config.toml
weight_standardization = false
avg_pool_shortcut = false
beta1 = 0.9
weight_decay = 0.0
Rows from block 4, named by matrix and row number. Rows with one number belong to one channel. Each number is 128 + 24 x the weight over its row's rms, rounded and kept within 0 to 255. All counts start at 0. After the name is the row's rms in percent of the matrix's.
# convs0: first 3x3 conv (model.blocks.4.convs.0.weight, 192x192x3x3), inputs 110-120, a 3x3 kernel for each
# convs1: second 3x3 conv (model.blocks.4.convs.1.weight, 192x192x3x3, transposed), outputs 110-120, a 3x3 kernel for each
convs0.157 096 [111 141 128 144 109 111 141 150 148 130 163 119 159 145 139 140 155 124  78 101 139  82 139 111 117 125 129 124 140 169 120 117 137 134 150 112  95  93 155  83 124 146 105 162 133  88  64 122  86  73  93 109 130  88  98 142 160 102  93 106 124 138 137 115 137 143 109 119 146 117 108 113 135 149 153 120 111 149 130  95 177 106 141 109 123 132 144 126 133 112 114 116 137 135 140 138 126 125  98]
convs0.158 098 [166 124 115 120 147 114 115 135 134 105 112 111 142 123  91 117 165 117 112 120 121 128 102 114 157 128 135 103 122 154 151 154 156 118 159 188 139 128 136 119 112 107 115 178 143  99 116 133 112 121 106 176 145 153 131 155 134 137 116 137  78  96  85 136  99 131 139  88 163 154 122 136 141  80 123 136 138 147 131 140 120 138 146 164 142 121 119 118  87  85 162 128 130 150 115  83 112 114  85]
convs0.159 101 [104 134 145 138 124 125 143 158 117  93 128 156 153 124 162 128 119 106  93 152  89 110 108 137 143 114 102 126 123  98 138 111 121 115 104 112 126  97 185 122 158 148 106 136 121 134 136  81 138 137 107 156 120  96  91 183 141 112 123 121 130 121 118 139 150 143 152 118 124 126 136 130 144 117 152 106 134 134 105 161 103 131 144 143 163 130 125 143 138 127 131 112 127 135 108 138 138  92 138]
convs0.160 096 [ 87 158 160 139 151 122 127 126 146 140 114 137 140 160 176 135 160  91 151 145 145 147 120 156 150  98 190  73 114 110 134 157 105 151 137 115 133 137 150 131 110 112 121 158 157  95 113 128 155 148 111 118 147 150 140 126 113 135 121 148  74 120 127 140 154 117 135 139 128 149 111 160 105 138 162 135 125 144  96 136 109 120 139 132 136 134  96 116  90 111 125 120 141 140 123 174 168 103 120]
convs0.161 097 [150 152 190  88 157 137 121 118 153 137 143 141 118 114 142 152 136 122 140 124 123 125  48 126 150 144 133  75 135 104 141 142 149 134 145 153 116  96 161 147  95 128  99 107 144 127 126 162 130 113 156 133  96 130 121 105 100 143  87 116 157 103  91 106 112 142 166  86  91  99 103 167  72 136 150  95 129 148 123 136  98 141  84 145  86 121 115 108 150  82 121  63 136 123  81 155  98 131  86]
convs0.162 099 [ 94 119 128 122 122 134  96  94 131 114 169 172 121 140 131 118 135 134 133 165  99 106 171  94 149 121 141 130 123  66 155  91  92 100 121 117 119 127 137 105 129 160 113 128 181  91 136 104 112 104 118 118 122  58 129 145 109 130 118 122 149 155 138 136 145  48 105 124  79  91 101 112 155  91 105 133  79 108 110 112 113 109 133 137 115 109 139 111  99 178 145 154 128 123 158 145 143  82 120]
convs0.163 097 [135 142 134 162 135 101 146 138 155 163 158 150 152 125  96 101 169 109 137 134 125  76 113 133 139 138 129 139 107 147 164 145 109 121  92  76 118 134  95 125 104 147 124  88 112 101 131 140 112 119 180  89  67 140 101  46 128 134 127 123 111 114 153 130 146 164 107  85 118 141 146 141 137 161 176  71 156 125 114 140 112 108 142 140 113 149 142 160 165 140 128 149 131 129 159  93  98 124 140]
convs0.164 101 [139 131 113 158 115 124 161 109 118 146  82 107 170 128  83 166 110 185 168 152 109 108 162 135  86 116 126 151 124 158 132 128 126 104 134 171 133  97 122 157 113 127 136 121 180 107 158  94 130 100 145 137  95 147 103 133 119 123 149 158  95 112 139 105  98 104 106 124  92  80 137  97 117  54 109 128 119 122 144 136 132 144 108 127  79 104 130 102  54 137 103  97 118 143 134 138 120 115 129]
convs0.165 102 [146  83 141 120 101 130 148  83 141 104 127 112 160 144 133 158 107 121  55 118 154  73 107 203  80 140 142 133 110 137 138 159 139 104 143  93  79 123 157 129 128 144 114 124 156 119 101 187  63 128 147  63 120 126 159 162 118 126 118 149 138 148 162 101 125 113 126 126 143 119 156 119 132 136 126 159 108 140 177  96 108  92 130 139 166 119 117 175 130 114 110  96 114 124  73  92 129 122  95]
convs0.166 100 [110 145 127 137  94 150 147  71 164 126 124 183 154 135 110 139 116 127  92 130 151 151  98 132 149 117 134 107 143 108 106 123 112 155 126 151 120 124  95 120 100 117 154 119 181 118 102 165  88  83  86 129  95 134 124 141 121 102  81 139 124 102 101 133 100 134 104 129 158 149  83 151 124 111 112  79 129 140 142 148 107 102 125 122 148 119 145  88 128 138 129 110 148 143 103 163 116 137 143]
convs0.167 101 [115 109 143 122 130 112 134 121 116 153  82 110 147 133 116 118  87 139 136 133 142 105 139 136 106 121 128 135 113 132 149 138  93  86  99 149 153 100 126 146 119 136 142 182 161 145 179 153 104 138 156 110 147 142 101  95 132  95 135 201  95 114 149 128 124 104 120 122 159 109 126 128 158 114 102 141 115 146 136 170 149  88 107 133 103 127 118 138  77 140  92  81 113 165 125 134 130 156 181]
convs0.168 100 [118 132 121 110 116 162  78 128 142 176 152 101 131 142 111 138 110 147 123 118 152 104 125 159 133 136 148  99 122 163 113 128 140 116 153 114 147 112 127 133 157 117 108 140 163 108 128 128 116 126 137  99 166 126 105 140 141 155 133  78 111 165 121  90 106 136 110 105 171 111  66 158 108 125 122 121 126 148 136  89 144 125 125 112 137 161 106 126  95 126 111 115 137 116 125 111 125  95 123]
convs0.169 099 [136 129 117  69 102  87  86 106  97 132 170 146 147 145 137 127 102 150 130 165 177 154 125 140 167 122 154 161 178  74 106  86 124 132 143  87 137  91 122 122 109 116 136 135 157 118 155 169  76 155 124 158  87 127 174 107 124 112 107  79 130 129 121  73 131 110 161 155 114 103 126 121  81 133  84 166 146 113 118 127 111 143 159 151 148 108 129  72 146 123  90  63 137 157 121 117 141 126 145]
convs0.170 100 [145 101 119 145 124  90 116 127 140 126 125 125 196 117 168 113 119 112 110 166 102 115 117 162 153  92 108 154 127 128 118 122 119 113 127 104 150 126 145 152 139 131 117 103 130 119  93 149 150 156 136 162 129 144  96 141 102 141 117  79 168 147 164 113  99  73 119 103 141 147 161 118 126 143 123 122 137  90 159 119  70 143  83  94 123 134 153 113  75 112 115 115 137 130 111 119 102 115 115]
convs0.171 100 [113 117 127  57  95 101 136 147 120 145 108 161 125 146 155 113  75 183 163 162 135 123 143 161  87 183  90 141 111 128 139 129 142 141 146 111 149  72 137 133 117 127 136 114 143 146 132 125 137 153 160 146 156 115 112 119 100 119 136 175 151 141 126  79  84 116  97 146 124  99 134 122 128 143 115 121 112 143 139  93 132 109 140 139 128 107 143 167  84 124  91 119 119 128 136 113 129 147 156]
convs0.172 103 [127 151 116 119 125 120 144 135 141 157 122 161  86 137 150 130 118 154 164 143 163 151 140 149 132 146 143 125 134 100 148 111 132 138 107 139 152 115 159 161 125 140 115 138 134 130  96 125 142 138 127 121  45 139 150 101 124 110 112 138 129 104 106 134 117  91 139 150 112 125 104 110 132 117 110 105 164 105  71 155  99 108 152 114 110 114  90 140 135  69 149  78 104 103 109 130  77 166 138]
convs1.157 095 [153 147  89 174 120 139 154 133 137 123 129 136 131 116 142 152 138  89 123 155 149 181 130 113 172 127 149 176 140 163 151 107 126 141 110 103  83 106 149 118 104 167 138  77 146 131  67  98 113 124 124 106 101 168  95 121 130  93 142 132 101 144 111 152 121 133 131 132 105 146 141 194 176  84 151 141 118 170 151 107  99 106 155 143 143 136 130 129 146 126 114  98 124 136  79  92 116 113 139]
convs1.158 097 [136 146 153 145 161 118  73  81  96 102 177 107 139 111 126 112 126 115 135 128 149 156  93 123 102 142 166 110 177 132 119 151 170 124 125  72 127  95 105 102 168 158 114 110 161 138  82 139 157 129 140 136 146 109  99 164 128 106 102 140 152 125 172 151 116 136 178 129 112 133 136 110 127 111 183 151 148 127 158 148 133 130  93 121 155 125 125 106 116 147 107  91 108 112 121 150  99 170 112]
convs1.159 103 [145 104 120 139 133 160 116  93 138 154  78 124 124 123 155 143  99 170 128 169 100 101 155  92 126 118 150 124 116 100 133 123 144 130 143 166 156 138 109 119 131 127 146 141 130  65 128 154 123 117 112 147 126  85 141 119 132 145 116 119 102 113 141 107 121 115 100  77 136 123 141 134 138  91 156 146 175 139 123 140 150 119 123 117 110 159 112 152 139 134 123 120 180 149 125 101 140  64 140]
convs1.160 096 [144 121 147 142 113 119 109 144 132 142 148 168 147 127 159 111 167 131 175  91 117 144 103 124 133 157  97 120 109 132 101 151 124 144 146 140 109 113 133 145 126 149 109 112 172 156 152 152 121 120  91 153 125 124 139 146 131 125 138 113 122 155 113 145 144 113 123  61 100 168 145 105 100 120 148 141 127 118 145 155 171 129 123 110 118 110 170 146 151 106 119 105 115 141  90 126 122 118  78]
convs1.161 095 [158  89  96 114 166 141 106  71 115 143 140 103 153 110 121 171 112 124  85 121 118 110  95 101 103 117 148 115 138 161 110 131 134 129 118  79 166 106 134 136 141 154 122 148 144 105 105 151 131 143 123 113 121  72  46 129 150 141 145 143 120 132 139 120 120 141 151 116 123 104 118 144 139 168 177 143 148 114 128 107 110 129 115 123  92 123 122 113 100 138 117 116 152  75 107  81 130 130 154]
convs1.162 101 [122  70 102 138 142 141 122 162 134 120 121 125 134 173 137 138 124 114 149 141 130 132 148  94 124 136 103 117 153 133  95 137 140 116 125 127 122 159 134 150 134 144 136  97 142 122 156 167 120 174 133 103 131 110 112  79 121 110 138 145 117 139 152  98 129 140 124 105 115 117 123 169 187 128 110 165 169 128 109 132 129 119 127 167 135 120 157 131 121 172 123 114 101 115 123 144 151 116 116]
convs1.163 096 [ 98 104 139 131 116 139 153 137 128 113  91 138 149  81 109 133 138 124  97 135 110 161 138 131 152  88 109 131 150 168 152 140 154  89 117 143 118 118 128 120 106 120 142 175 143 105 144 122 167 116 146 149 146 135 140 101 115 104 146 121 138 132 136 127 155 131 124 137 132 130 172 106 116 168 108 128 156 130 119 146 164 118 141 139  73 137 133 128 189 138 141  79 161 169 118 129 109 142 130]
convs1.164 101 [154 126 115 165 152 143 109 144 112 135 136 166 132 176 145 123  88 167 135 111 167 116 149 161 111 141 146 143 155 118 136 135 157 122 100 156 127 165 179 133 126 138  91 130  88 132  84 124 134 107 134 149  94 105  74  85 122 120 147 129 122  82 192 115  96 105 110 116 108 126 103 100  93  98  97 141  99 113 115 130 143 132 147 163 122 140 139 109 149 200 103 138 124 121 154 121 115 118 150]
convs1.165 101 [108 126 129 136 136 159 178 175 139 135 146 151 160 138 141 122 154 133 153 134 133 129 133 119 150 130 123 140 158 172 131 118 122 110 107 144 134 117 143 100 133 113 142 139 184 121  93 146 120 102 117 105 142 147 107 119 129 155 110  89 156 119 128 155  93  93 131  93 139 106 117 127 139 141 111 146 111 115 107 122 141 161 147  97 105 162  73 129 166 117 163 114 137 128 101 128 121 124  86]
convs1.166 099 [132 107 131 124 163 138 151 122 107 145  79 140 108 159 144 148  90 127 120 155 133 119  89 107 147 121  82 167 112 141 108  88 116 140 145 141 114 114 159 139 171 165 198 156 177 146 107 146 145 129 121 133 137 174 138 115 163 109 123 117 153 148 165 128 125 144 136 125  87 129  89 148  85 142 187 117 150 130 153 147 135 146 109  95  99 117 145 115 124 121  99  89 127 122 112 118 113  87 145]
convs1.167 101 [137  73 113 113 129 132 104 164 114 116 114 116  89 136 107  81 147 143 128 147 167 109 118 139 107 129 131 108 109  91 114 134 147 137 137  86 115  88 120 116 126 127 111 112 121 132 146 144 121 152 141 115 118 148 129 144 149 102 137 120  94  93 116 122 149 144 167 143 127 187 106 139  74 114 128 106 126 121 113 139 141 131 160 156 153 118 134 123 131 112 131 146 136 144 114 153 146 143 122]
convs1.168 099 [155 118 105 123 130  89  97  99 101 136 141 110 112 150 151  97 137 122 107 146 152  88 117 142 127 131 160 103 130 104 127 130 116 143 118 131 191 122 165 149 137 128 121 122 120 117 112 109 114 160 134 137  91 111 122 132 112 128  90 111 134 134 107 129 168 122 135  98 115 146 123  71 136 155 144  99 139 126  98 125 183 146  74 162 168 136 164 153 129  97 131 155 163  83 155 113 110 140 146]
convs1.169 100 [106 122 110 107 137 103 145 139 140 166 139 103 110 142 157 160 125 118 132 131 147 141  82  96 153 108  99  98  91 159 177 101 114 143 166 159 139 142 153 150 118  98 135 131 132 149  89 172 133 118 100 152 166 115  93 103 105 128 177 181  92  81 125 111 126 141 161 127 127 119 120 124 130 112 151  85 151  95 127 148 141 107 141 144  90  90  92 140 159 121 124  84  92 115 147 142 112 106  97]
convs1.170 099 [118 101  77  97 147 139 155 142 129 114  76 118 100 105 140 158 161 142 148 128  90 144 141 112 174 145 140 105 146  76 120 159 152 119 124 107 164 135 106 140 110  99 115 168 183 143 139 154 158 165 155 148 127 170 126 103 134  98 155 139  98  91 113 143 146 152 119  77 125 146 118 155  69 143 114 126 123 100 143 154 107 143 127 134 147 138 161 139 153 167 120 165 166  89 117 116 138 110 152]
convs1.171 101 [113  93  78 136 121 104 117 130 122 121 121 119 125 112 133 139 148 132 130 135 125  82  96 104 143 124 105 133 137  76 102 136  92 172 100 143 122 145 147 121  89 134  88  87 150 112 101 131 177 103  91  87  94 103 149 120 110 190 122 105 122 127 106 111 143 126 152  97 118 124 132 145 121 134 138 121 103 120 125 127 100 121 172 159 126  84 136 146  97 138 174 164 113 152 128 116 117 122 134]
convs1.172 107 [146 110 147 104  83 127 140  85 106  80 141 113 101 147 122 124 126 148 165 116 124 154 133 109 130 119  88 148 134  76 127 112 104 145 117 138 161 129 137 135 104 156 153 131 175 163 132  73 166 151 152 116 134 137 129 108 105 167 130 104 145 126 122 134 123 142 139 117 155  99  93 181  95 145  95 122 129 125 104 151  92 142 115 125  78 102 112 123 133 144 154 101 118  90  97 143 110 111 146]