{
  "train_examples": 26041,
  "gain_aug_db": 6,
  "input": "log_mel",
  "drop_path": 0.05,
  "stem": "deep",
  "mixing": "mixup",
  "batch_size": 128,
  "lr_schedule": "cosine"
}
Rows from block 2 of a small multi-label audio tagger, named by matrix and row number. Rows with one number belong to one channel. Each number is 128 + 32 x the weight over its row's rms, rounded and kept within 0 to 255. All counts start at 0.
After each channel's rows are labels from the 100 clips, of 14976, where the channel reaches its highest value: "responds to" is what is common among them; "band" is the frequency band that holds the peak. Only what is clearly more common there than usual is listed. The data: short read English sentences (LibriTTS-R). In brackets: how many of the 100, against the usual share in percent.
# convs0: first 3x3 conv (model.blocks.2.convs.0.weight, 96x96x3x3, each kernel summed), inputs 0-47
# convs1: second 3x3 conv (model.blocks.2.convs.1.weight, 96x96x3x3, transposed, each kernel summed), outputs 0-47

convs0.29 [163 122 159 108 141 132 103 138 143 159 136 148  80 118 122 109 110 110 163 139  96  88 171 108 178  69  93 163  53  77 121 142 149 101 111 178 142  36 174 118 127 124 101 149  82 124 130 138]
convs1.29 [173 148 144 145 184 136 176 140 146 138 175 108 143 124 131 144 115 160 127 138 153 142 110 125 135 118 193 144 120 136 162 159 126 155 133 182 115 128  66 172 171 144 134 152 193 148  89 129]
responds to: voice: male (89 vs 46.6)
band: 0 to 250 Hz (100 vs 12.5)

convs0.77 [127 112 215 136 143 132 159  76 144 153 173  90 160 114  54 145 127 147 121 200 141 132 137 128 189 135  94 132 149 108 118  51 101 106 116  97 167 110 168 153  64 113 155 182 159 122 102 120]
convs1.77 [ 93 184  59  93 129 165 110 119 143 131 182 142 102  99 150 139 112 112  94  60 112 131 119  94  64  95  99 114 121 151  85 163  79 142 120 113 160 120 139  96 163 144 116 123 112  73 145 158]
responds to: voice: male (82 vs 46.6)
band: 500 to 1000 Hz (48 vs 12.5)

convs0.32 [133 128  66 132 166 137  50 122 126 119  97 119  85  75 111 137 145 154 143 141  55 133 140 113  99  73  86 130 119 153  77 145 168 111 108 171 149 126 135 163 135 116  75  66 151 101  96 140]
convs1.32 [116 103 105 132 120  79 121 149 133 149 102 166 120 125 165 129  98 100 119  83 146 116 109 134 129 170 115 154 122 131  47 141 121 101 123 128 126 166  99  78 139 153 152  48 160 101  93  83]
responds to: voice: male (90 vs 46.6)
band: 500 to 1000 Hz (61 vs 12.5)

convs0.83 [136 108 134 175  91 106 174 135 128 110 109 122 132 113 188 110 163 181 136 136 140 150 125 116  86 114 118 116 203 144  94  62 128 117 116 107  99 107 168 124 140 113  98  81 123 151 117 142]
convs1.83 [133 112 169 123 100 113 116  79  90 160 148 143 101 138 156 153 146  95 138 165 126 106 156 114 121  87 137 191  51 124 166  92 164 189 129 131 158 122 170  68  81  69 116 176 161 129 174 154]
responds to: voice: male (78 vs 46.6)
band: 0 to 250 Hz (82 vs 12.5)

convs0.26 [121 184 114  88 128 128  56 118 144 134  99 106 160 148 159  86  91 132 154 101 102 134 128 129 165 131 127 159  91 129 101 126 140  95 186  78 149 188  84 125 129 107 124 105 127 104 135 170]
convs1.26 [116  94 106 103  84 143 132  84 155  97 137 148 166  84 131 110  86 141 132 180 128 132 149 125 111 160  88 129 142 119  61  84 113 117 137 113 138 111 142 123 151 147  84  44 121  98  50  93]
responds to: voice: male (76 vs 46.6)
band: 0 to 250 Hz (56 vs 12.5); 1000 to 2000 Hz (41 vs 18.8)

convs0.46 [157 149 140 112 190 114  95 150 203 147 138 127 192 130 136 140  87 130 180  93  89  98 116  98 200 101 134 154 139 171 162 115 106 116 119 166 145 187 134 102 155 177 133 133 177  75 151 191]
convs1.46 [115  99 128 161  95 101 115  74  54 125  64 159 145 106 144 105 149  93 137 144 123 114 139 108  54 186 138 109  73 145 104 121 165 105  92 117  43 127 106 110 109  82 143 108  95  87 124 135]
responds to: voice: female (81 vs 53.4)
band: 0 to 250 Hz (51 vs 12.5)

convs0.57 [144 136 157  85 136 120 125 130 142 124  60 181 139 143 109 151  81 161 157 126  99 135 109 143  92 116 112 107  81  78  91  84  81 124  63  87 142 168 208 138 143 134  79 184 180 146 115 130]
convs1.57 [104  97 139 106 159 150 130  89  98 151  98 127  98 101 104 122 130  91 148 108 105 151 155  82 129 106  95 142 129 160  99  27  69 126 121  89 119 118 161 100  69  97  75 152 118 156  90  66]
responds to: voice: female (89 vs 53.4)
band: 0 to 250 Hz (37 vs 12.5)

convs0.3 [112 113 107 144 177 126 156 136 145 171 117 142  80 109 101 149  96 100 130  85  90 108  76 135 114 108  99 100 145 107 122 100  56 157 152 154  96 168 181 166 125 167 124 140 160  63  92 118]
convs1.3 [100 153 133 178 110 142 114 145 117 137 123 106 146 120 222 128 147 101 146  95 177 185 200 150 104 155  86 154 178 148 118 140 144  75 104 153 128 121 133 184 128  94 136 137 117 124 118 167]
responds to: voice: female (95 vs 53.4)
band: 4000 to 8000 Hz (85 vs 25)

convs0.67 [108 144 147 173 198 122 133 151 207 185 123 129 134  55 152 126 135 116 121 144 130 140 119 125 105 151 129 134  81  79 154 179 110 108  68 125 173 111 117 157 170 116 174 120 108 136 134 115]
convs1.67 [ 83  69 144  86 127 111 115 155 165 143 129 120  33 150 142 124 169 148 138 177  93 139 121 170 102  65  85  96 159 153 183 144 116 140 133 138 120 100 158  82 153 103 156 141 101 141 146 177]
responds to: voice: female (87 vs 53.4)
band: 0 to 250 Hz (95 vs 12.5)

convs0.55 [133  94 179 136 116 105 171  96 151 183  97 125 106  82 104 113 158  83 162 116 125 132 155  97  90 128  97 141 150  80 138  92 100 117 138  81 122  71 132 135 111  96  84 155  72 139 133  99]
convs1.55 [160 119 147 132 116 137 165  97 201 122 171 152 164 120 167 130 141 160  63 137 120 164 147 129 168 110  82  92 136 155 102 148 178 121 101 187 184 123 131 150  81 153 104 164 143 145 155 116]
responds to: voice: female (89 vs 53.4)
band: 0 to 250 Hz (91 vs 12.5)

convs0.56 [126 125 145  78 131 173 162 117  98 118  98 130 110 119 137 165  78 132 165 158 101 122 156 106  97 137  69  68  92 151 112 130 155  88 106 162 165  89 145 150  90 158  55 115 128  91 102 130]
convs1.56 [ 73 171  88 144 225 134 180  75 163 164 185 170 129 143 116 142  78 111 106 144 136 115  85 141 122 141 129 176 119 127 115 124 164 127  97  85 124 131 125 131  84 157 108 178 136 120 181 104]
responds to: voice: male (76 vs 46.6)
band: 0 to 250 Hz (68 vs 12.5)

convs0.94 [116 160 129 153 114 136 105 167 141 141 151 130 103 141 128  43 128  78 120 166  59 106  81  39  62 116  77 152 103 111 113 135 163 155 137 130 170  90 135 173 131 141 107 121  54 129 177 124]
convs1.94 [100 147 145 179  91  95 104 106 125 117 141 113 188 174  96 114  90 104 172 144 121 148 144  68 115 155 161 122 133 116  96 166 128  96 124 173 136 159 120 120 166 151 150 100 173 136 137  81]
responds to: voice: male (74 vs 46.6)
band: 500 to 1000 Hz (76 vs 12.5)

convs0.62 [146 131 153 123 175  86 141 167 201 143  93 102  93 158 172  99  83 152 154 108 164 108 156 118 137 204 145 169 103 110 115 107 106 127 156 101 163 119 157 113 125 146 105 163  72 132 166 159]
convs1.62 [114 140 114 115  56 147  71 129 133 168  61 131 114 155 116 128 185 147 162  72 126 142 144 167 154 108  65 133 128 110 122 156 117 129  66 107 121 127 184 131 159 135 162  80 169 117 114 122]
responds to: voice: male (79 vs 46.6)
band: 1000 to 2000 Hz (54 vs 18.8)

convs0.37 [119 130 188  94 137  85 113 160 181 164 129 112 166 141 123 105  77 108 108 137 110 102 138  83 153 182 121 112  64 106 124 138  86 119 116 124  73  98 166 152 121 121 117 125 102 129 140 144]
convs1.37 [174 161 107 149 117 105 108 138  98 147 152 178 123 156 188  99 125 123 106 130 112 172 124 127 127 100  96  82 132  91 221 165 171  68 123 140 162 136 133 186 162 177 164 127  84 132 164 138]
responds to: voice: male (85 vs 46.6)
band: 1000 to 2000 Hz (68 vs 18.8)

convs0.48 [ 56 103  81 142 129 118 111 142 160 137 141 163  66  91 151 140  89 140 116 172 107 152  57 134 149  88 122 106  68  95 106 119  76  92 114  73 148 110  72 152 222 167 116  89  86 129 122 105]
convs1.48 [117 119 137 119 147 158 108 121 183 153  64 121  81  81 147 176 104 159 149 178 152 133 111 213 163 142 133 165 151 134  60 123 168 139  92 102 135 174 145  85  74 104 147 114 168 179  99 125]
responds to: voice: female (81 vs 53.4)
band: 4000 to 8000 Hz (75 vs 25)

convs0.61 [190 151 255  90 163  98 141 153 156 136  98 142 158 118  91 147  82 118 148 101 174 102  83  98 170 124  88 154 160 145 123 120 109 150 100 108 159 165 110 116  99 141 154 162  94 142 140 136]
convs1.61 [126 161 109 141  92 173 162 121 151 112  96  56  76 162  94  53 174  99 137 124  63 126 125 187 171 123  97  93 151 140 139 147  70 113 162 148  98  80 175  91  87 134 156 126 190 121  98 114]
responds to: voice: female (81 vs 53.4)
band: 4000 to 8000 Hz (100 vs 25)

convs0.24 [ 78 121 177  96  92 150 172  39 150 172 144 114  90 104  85 104 124 133 109 109  93 121  48 139  77 200 115  85 126 136 157 112 142 113 105 137 169 148 132 129 117 174  93 150 108  70  87 149]
convs1.24 [166 114 137 158 123 123  80  42 116 141 137 145 125 131 136 144 167 125 192 117 145 222 169 168 168 112 125 102 168 123  81  98  53 134 133  78 112 164 118 137 143 121 123 179 114 112 138  66]
responds to: voice: female (82 vs 53.4)
band: 0 to 250 Hz (92 vs 12.5)

convs0.80 [ 84 141 184 163 115  79  94 136 174 112 109 160 157 139 145  94 123 105  82 131 117 127 121  96 137 168 155 109 154  93 131  81 122 100 139 117  54 165  87 153 119 187  92 122 153  98 118 125]
convs1.80 [ 58 174 136 100 142 118 166 126  99 142 132 115 113 114  98 134 108 111 195 122 105 116 106 130 112 124 157 103  82 195 149 126 128 116 117 124 129  96 144 103 150 155 131 133  95 117 151 112]
responds to: voice: male (72 vs 46.6)
band: 0 to 250 Hz (83 vs 12.5)

convs0.22 [153 145  68 180 137  90 105  68 103 130 130 144 118 172 124 161  80 152 159 111 169 170 137  89 101 149  92 113 119 145 123 158 171 107  87 128 140 154  74 174 134  95 140 136  97  77  90 172]
convs1.22 [169 130 139 120 188  90 116 140 158 111 133 118 145 139  91 136 126 144 148 104 136  60 112 120 155  74  39  60 136 141 154  77  68 141 159 110 145  74 131 120 150 129 154 168 126  89 132 102]
responds to: voice: male (79 vs 46.6)
band: 500 to 1000 Hz (93 vs 12.5)

convs0.81 [154  84  96 112 101 115 178  38 142 129  87 102 122 141  85 161  95  40 158  93 113  97 171 133 109  85 147 119  96 155 123 109 106 122 118  92 101 111  79 169 126  78 142 135 136  91  98 124]
convs1.81 [160  91 123  86 139 109 157 100 100 115  99 159 135 108 143 119 132 113 141 154 133 120 124 112 155 119  70  88 112 122  97 139  84 124 182 106 104 105 196 116 143 137 121 142 141 126 164 100]
responds to: voice: male (75 vs 46.6)
band: 250 to 500 Hz (93 vs 6.2)

convs0.27 [129 120 113 120 127 107 105 116 146 136  95 110 117 162  99 117 150 114 130 156 134 101 135 165 158 103 145 108  22 148  65  77 110  91 121 143  24  41 164 183 167 123  95 124  88 138 113  98]
convs1.27 [128 155 139 136 177 112 160 136 108 103 142 121 123 146 130 106  65 142 136 178 126 157 165 128  97 150 163 110 147 156 192 144 163  96  77 173 159 158  56 171 112 131  53 126 125 152 181 143]
responds to: voice: male (81 vs 46.6)
band: 1000 to 2000 Hz (61 vs 18.8)

convs0.43 [ 87 115 121 151 158 180 136 160 141 112 104 142 174 150 202  87  97 152 164 116 123 156 101 110 149 134 151 154 127 125 167 143 144  72 150 183 152 113 133 157 141 112 119  81 141 123 115 143]
convs1.43 [103 164 117  89  67 136 149  84 147 142 109 120 129 133  55 126 130 121 100  75 110 114 107 124 102 145 101 139 120 190  14 115 110 119  85  75 112  75 111  64 117 105  95 121 124 109  98  83]
responds to: voice: male (95 vs 46.6)
band: 500 to 1000 Hz (78 vs 12.5)

convs0.21 [125 122 132  99 112 102 109  76 156 145 145  89 138 140  94  63 141 136 177 129 110 146 162 123  93 115 176  99 146 198 150 121 162 101 134 136 140 108 200 133 152 119 110 112 121  94 109 111]
convs1.21 [108 145 123 121 147 118 156 123 168  96 125  89 134 178 179  87 123  93  73 123 124 101 142 127 105 110 154 141 138  64 101 121 145 109 141 127 186  92 146 109  78 153  99  73 206 149 107 122]
responds to: voice: male (79 vs 46.6)
band: 250 to 500 Hz (82 vs 6.2)

convs0.10 [138 135 104 135 192 137 137 107 142 104 184 134 161  88  91 147 139 180 150 111 126 125  96 127  87 110  61  89 117 156 176  47 102 149 125 117 166 182 112 133 172 120  47 134 153 121 129 166]
convs1.10 [148 122 111 152 116 148 121 154  99 119 142 137  69 125 117 112 146 126  54 112 121 104 154 157  89 141 114 134 140 141 146 117 149  79  83  91  82  83 117 112  53 105 109 164  79 174 105  84]
responds to: voice: female (81 vs 53.4)
band: 1000 to 2000 Hz (61 vs 18.8)

convs0.52 [127 136  68  82  89 128 153 104 139 142 115  93 131 121 169  54 133 162 162 163 127 138 125  94 141  89 155 134  97 138  92  92 121  86 167  74 179 168  80 145  76  75 119 111 116 189  99 126]
convs1.52 [146 173 142 152 164 125 153 138 183 135 147 146 126 127  93 160  96 112  65  91 144 176 124  50 111 144  67 176 127 126  80 123 116 116  66 149 163 131  37 130  88 178 105  94 149 179  79 123]
responds to: voice: male (74 vs 46.6)
band: 500 to 1000 Hz (79 vs 12.5)

convs0.92 [119 139 102  87 208  99 151 151  89 150 107  60 145 105 114 109 133 134  53 134 161 108 116 151  91 110  86 156 151 121 101  81  86 111  42 127  87 124 171 114 122 140 145 169 129 100 164 122]
convs1.92 [137  73 126 127 108 137  81 134 110 161 125 139 132  78  81  54  92 154 100 119 124 142 157 114 116 132 125  81 113  69  90  72 100 136 121 113  63 120 103 146  98 161 126  85  76  84  88  98]
responds to: voice: male (76 vs 46.6)
band: 0 to 250 Hz (86 vs 12.5)

convs0.5 [114 157 101 106 157 117 136 116 119 141  73 139 111 103  78  84  74  95  98  92  89 133 123 106 135  84 134 131  54  89 133 149  67  71 151  99  79 181 133 135 133 110 162 149  91 105  68 124]
convs1.5 [100  79 124 115 158 131 104 116  96 164  79 192 164 121  58 141 152  89 142 140  95 128  91 102 142 107  75  95  92 147  67 118  56  89 133 104 105  95 211 113  99  80 112 133 129 137  47 105]
responds to: the word "said" (28 vs 6.6)
band: 250 to 500 Hz (100 vs 6.2)

convs0.53 [ 80 125 139  86 157 149 163 141 153 130 138 148  53 145  91 102  60  96  74  41 104 153  77 134 127 131 111  86 131 105 116 121  83  94 123  86 142 102 146  95 128 155 106 148 130 131  85 129]
convs1.53 [111 174 159 136 140 142  81 138 139 100 108 101 105 158 150 127  98 125 226  98 124 112 154 114 179 146 108 124 103 115 160 185 178 114 112 126 136 156  99 102 187 129 118 120 139 106 162 129]
responds to: voice: female (95 vs 53.4)
band: 1000 to 2000 Hz (64 vs 18.8); 500 to 1000 Hz (33 vs 12.5)

convs0.9 [ 97 100 109 141 155 102 144  91 162  81 146 103 119 141  88  50  94 168 173 134 157  33  84  84 140 188 130 106 142 123 107  33 110 116 128  79 137 148 127 134 180 147  88 168 137 153 136 155]
convs1.9 [ 97  88 129 112 131  87 135  86  82 126 153 147 131  80 108  59 151 164  96 126  92  42 127  96  86 135 143 116 121 146 151  76  93 139 136  71  64 151  77 161  81 143 103 133  96 158  89 135]
responds to: voice: male (92 vs 46.6)
band: 250 to 500 Hz (65 vs 6.2)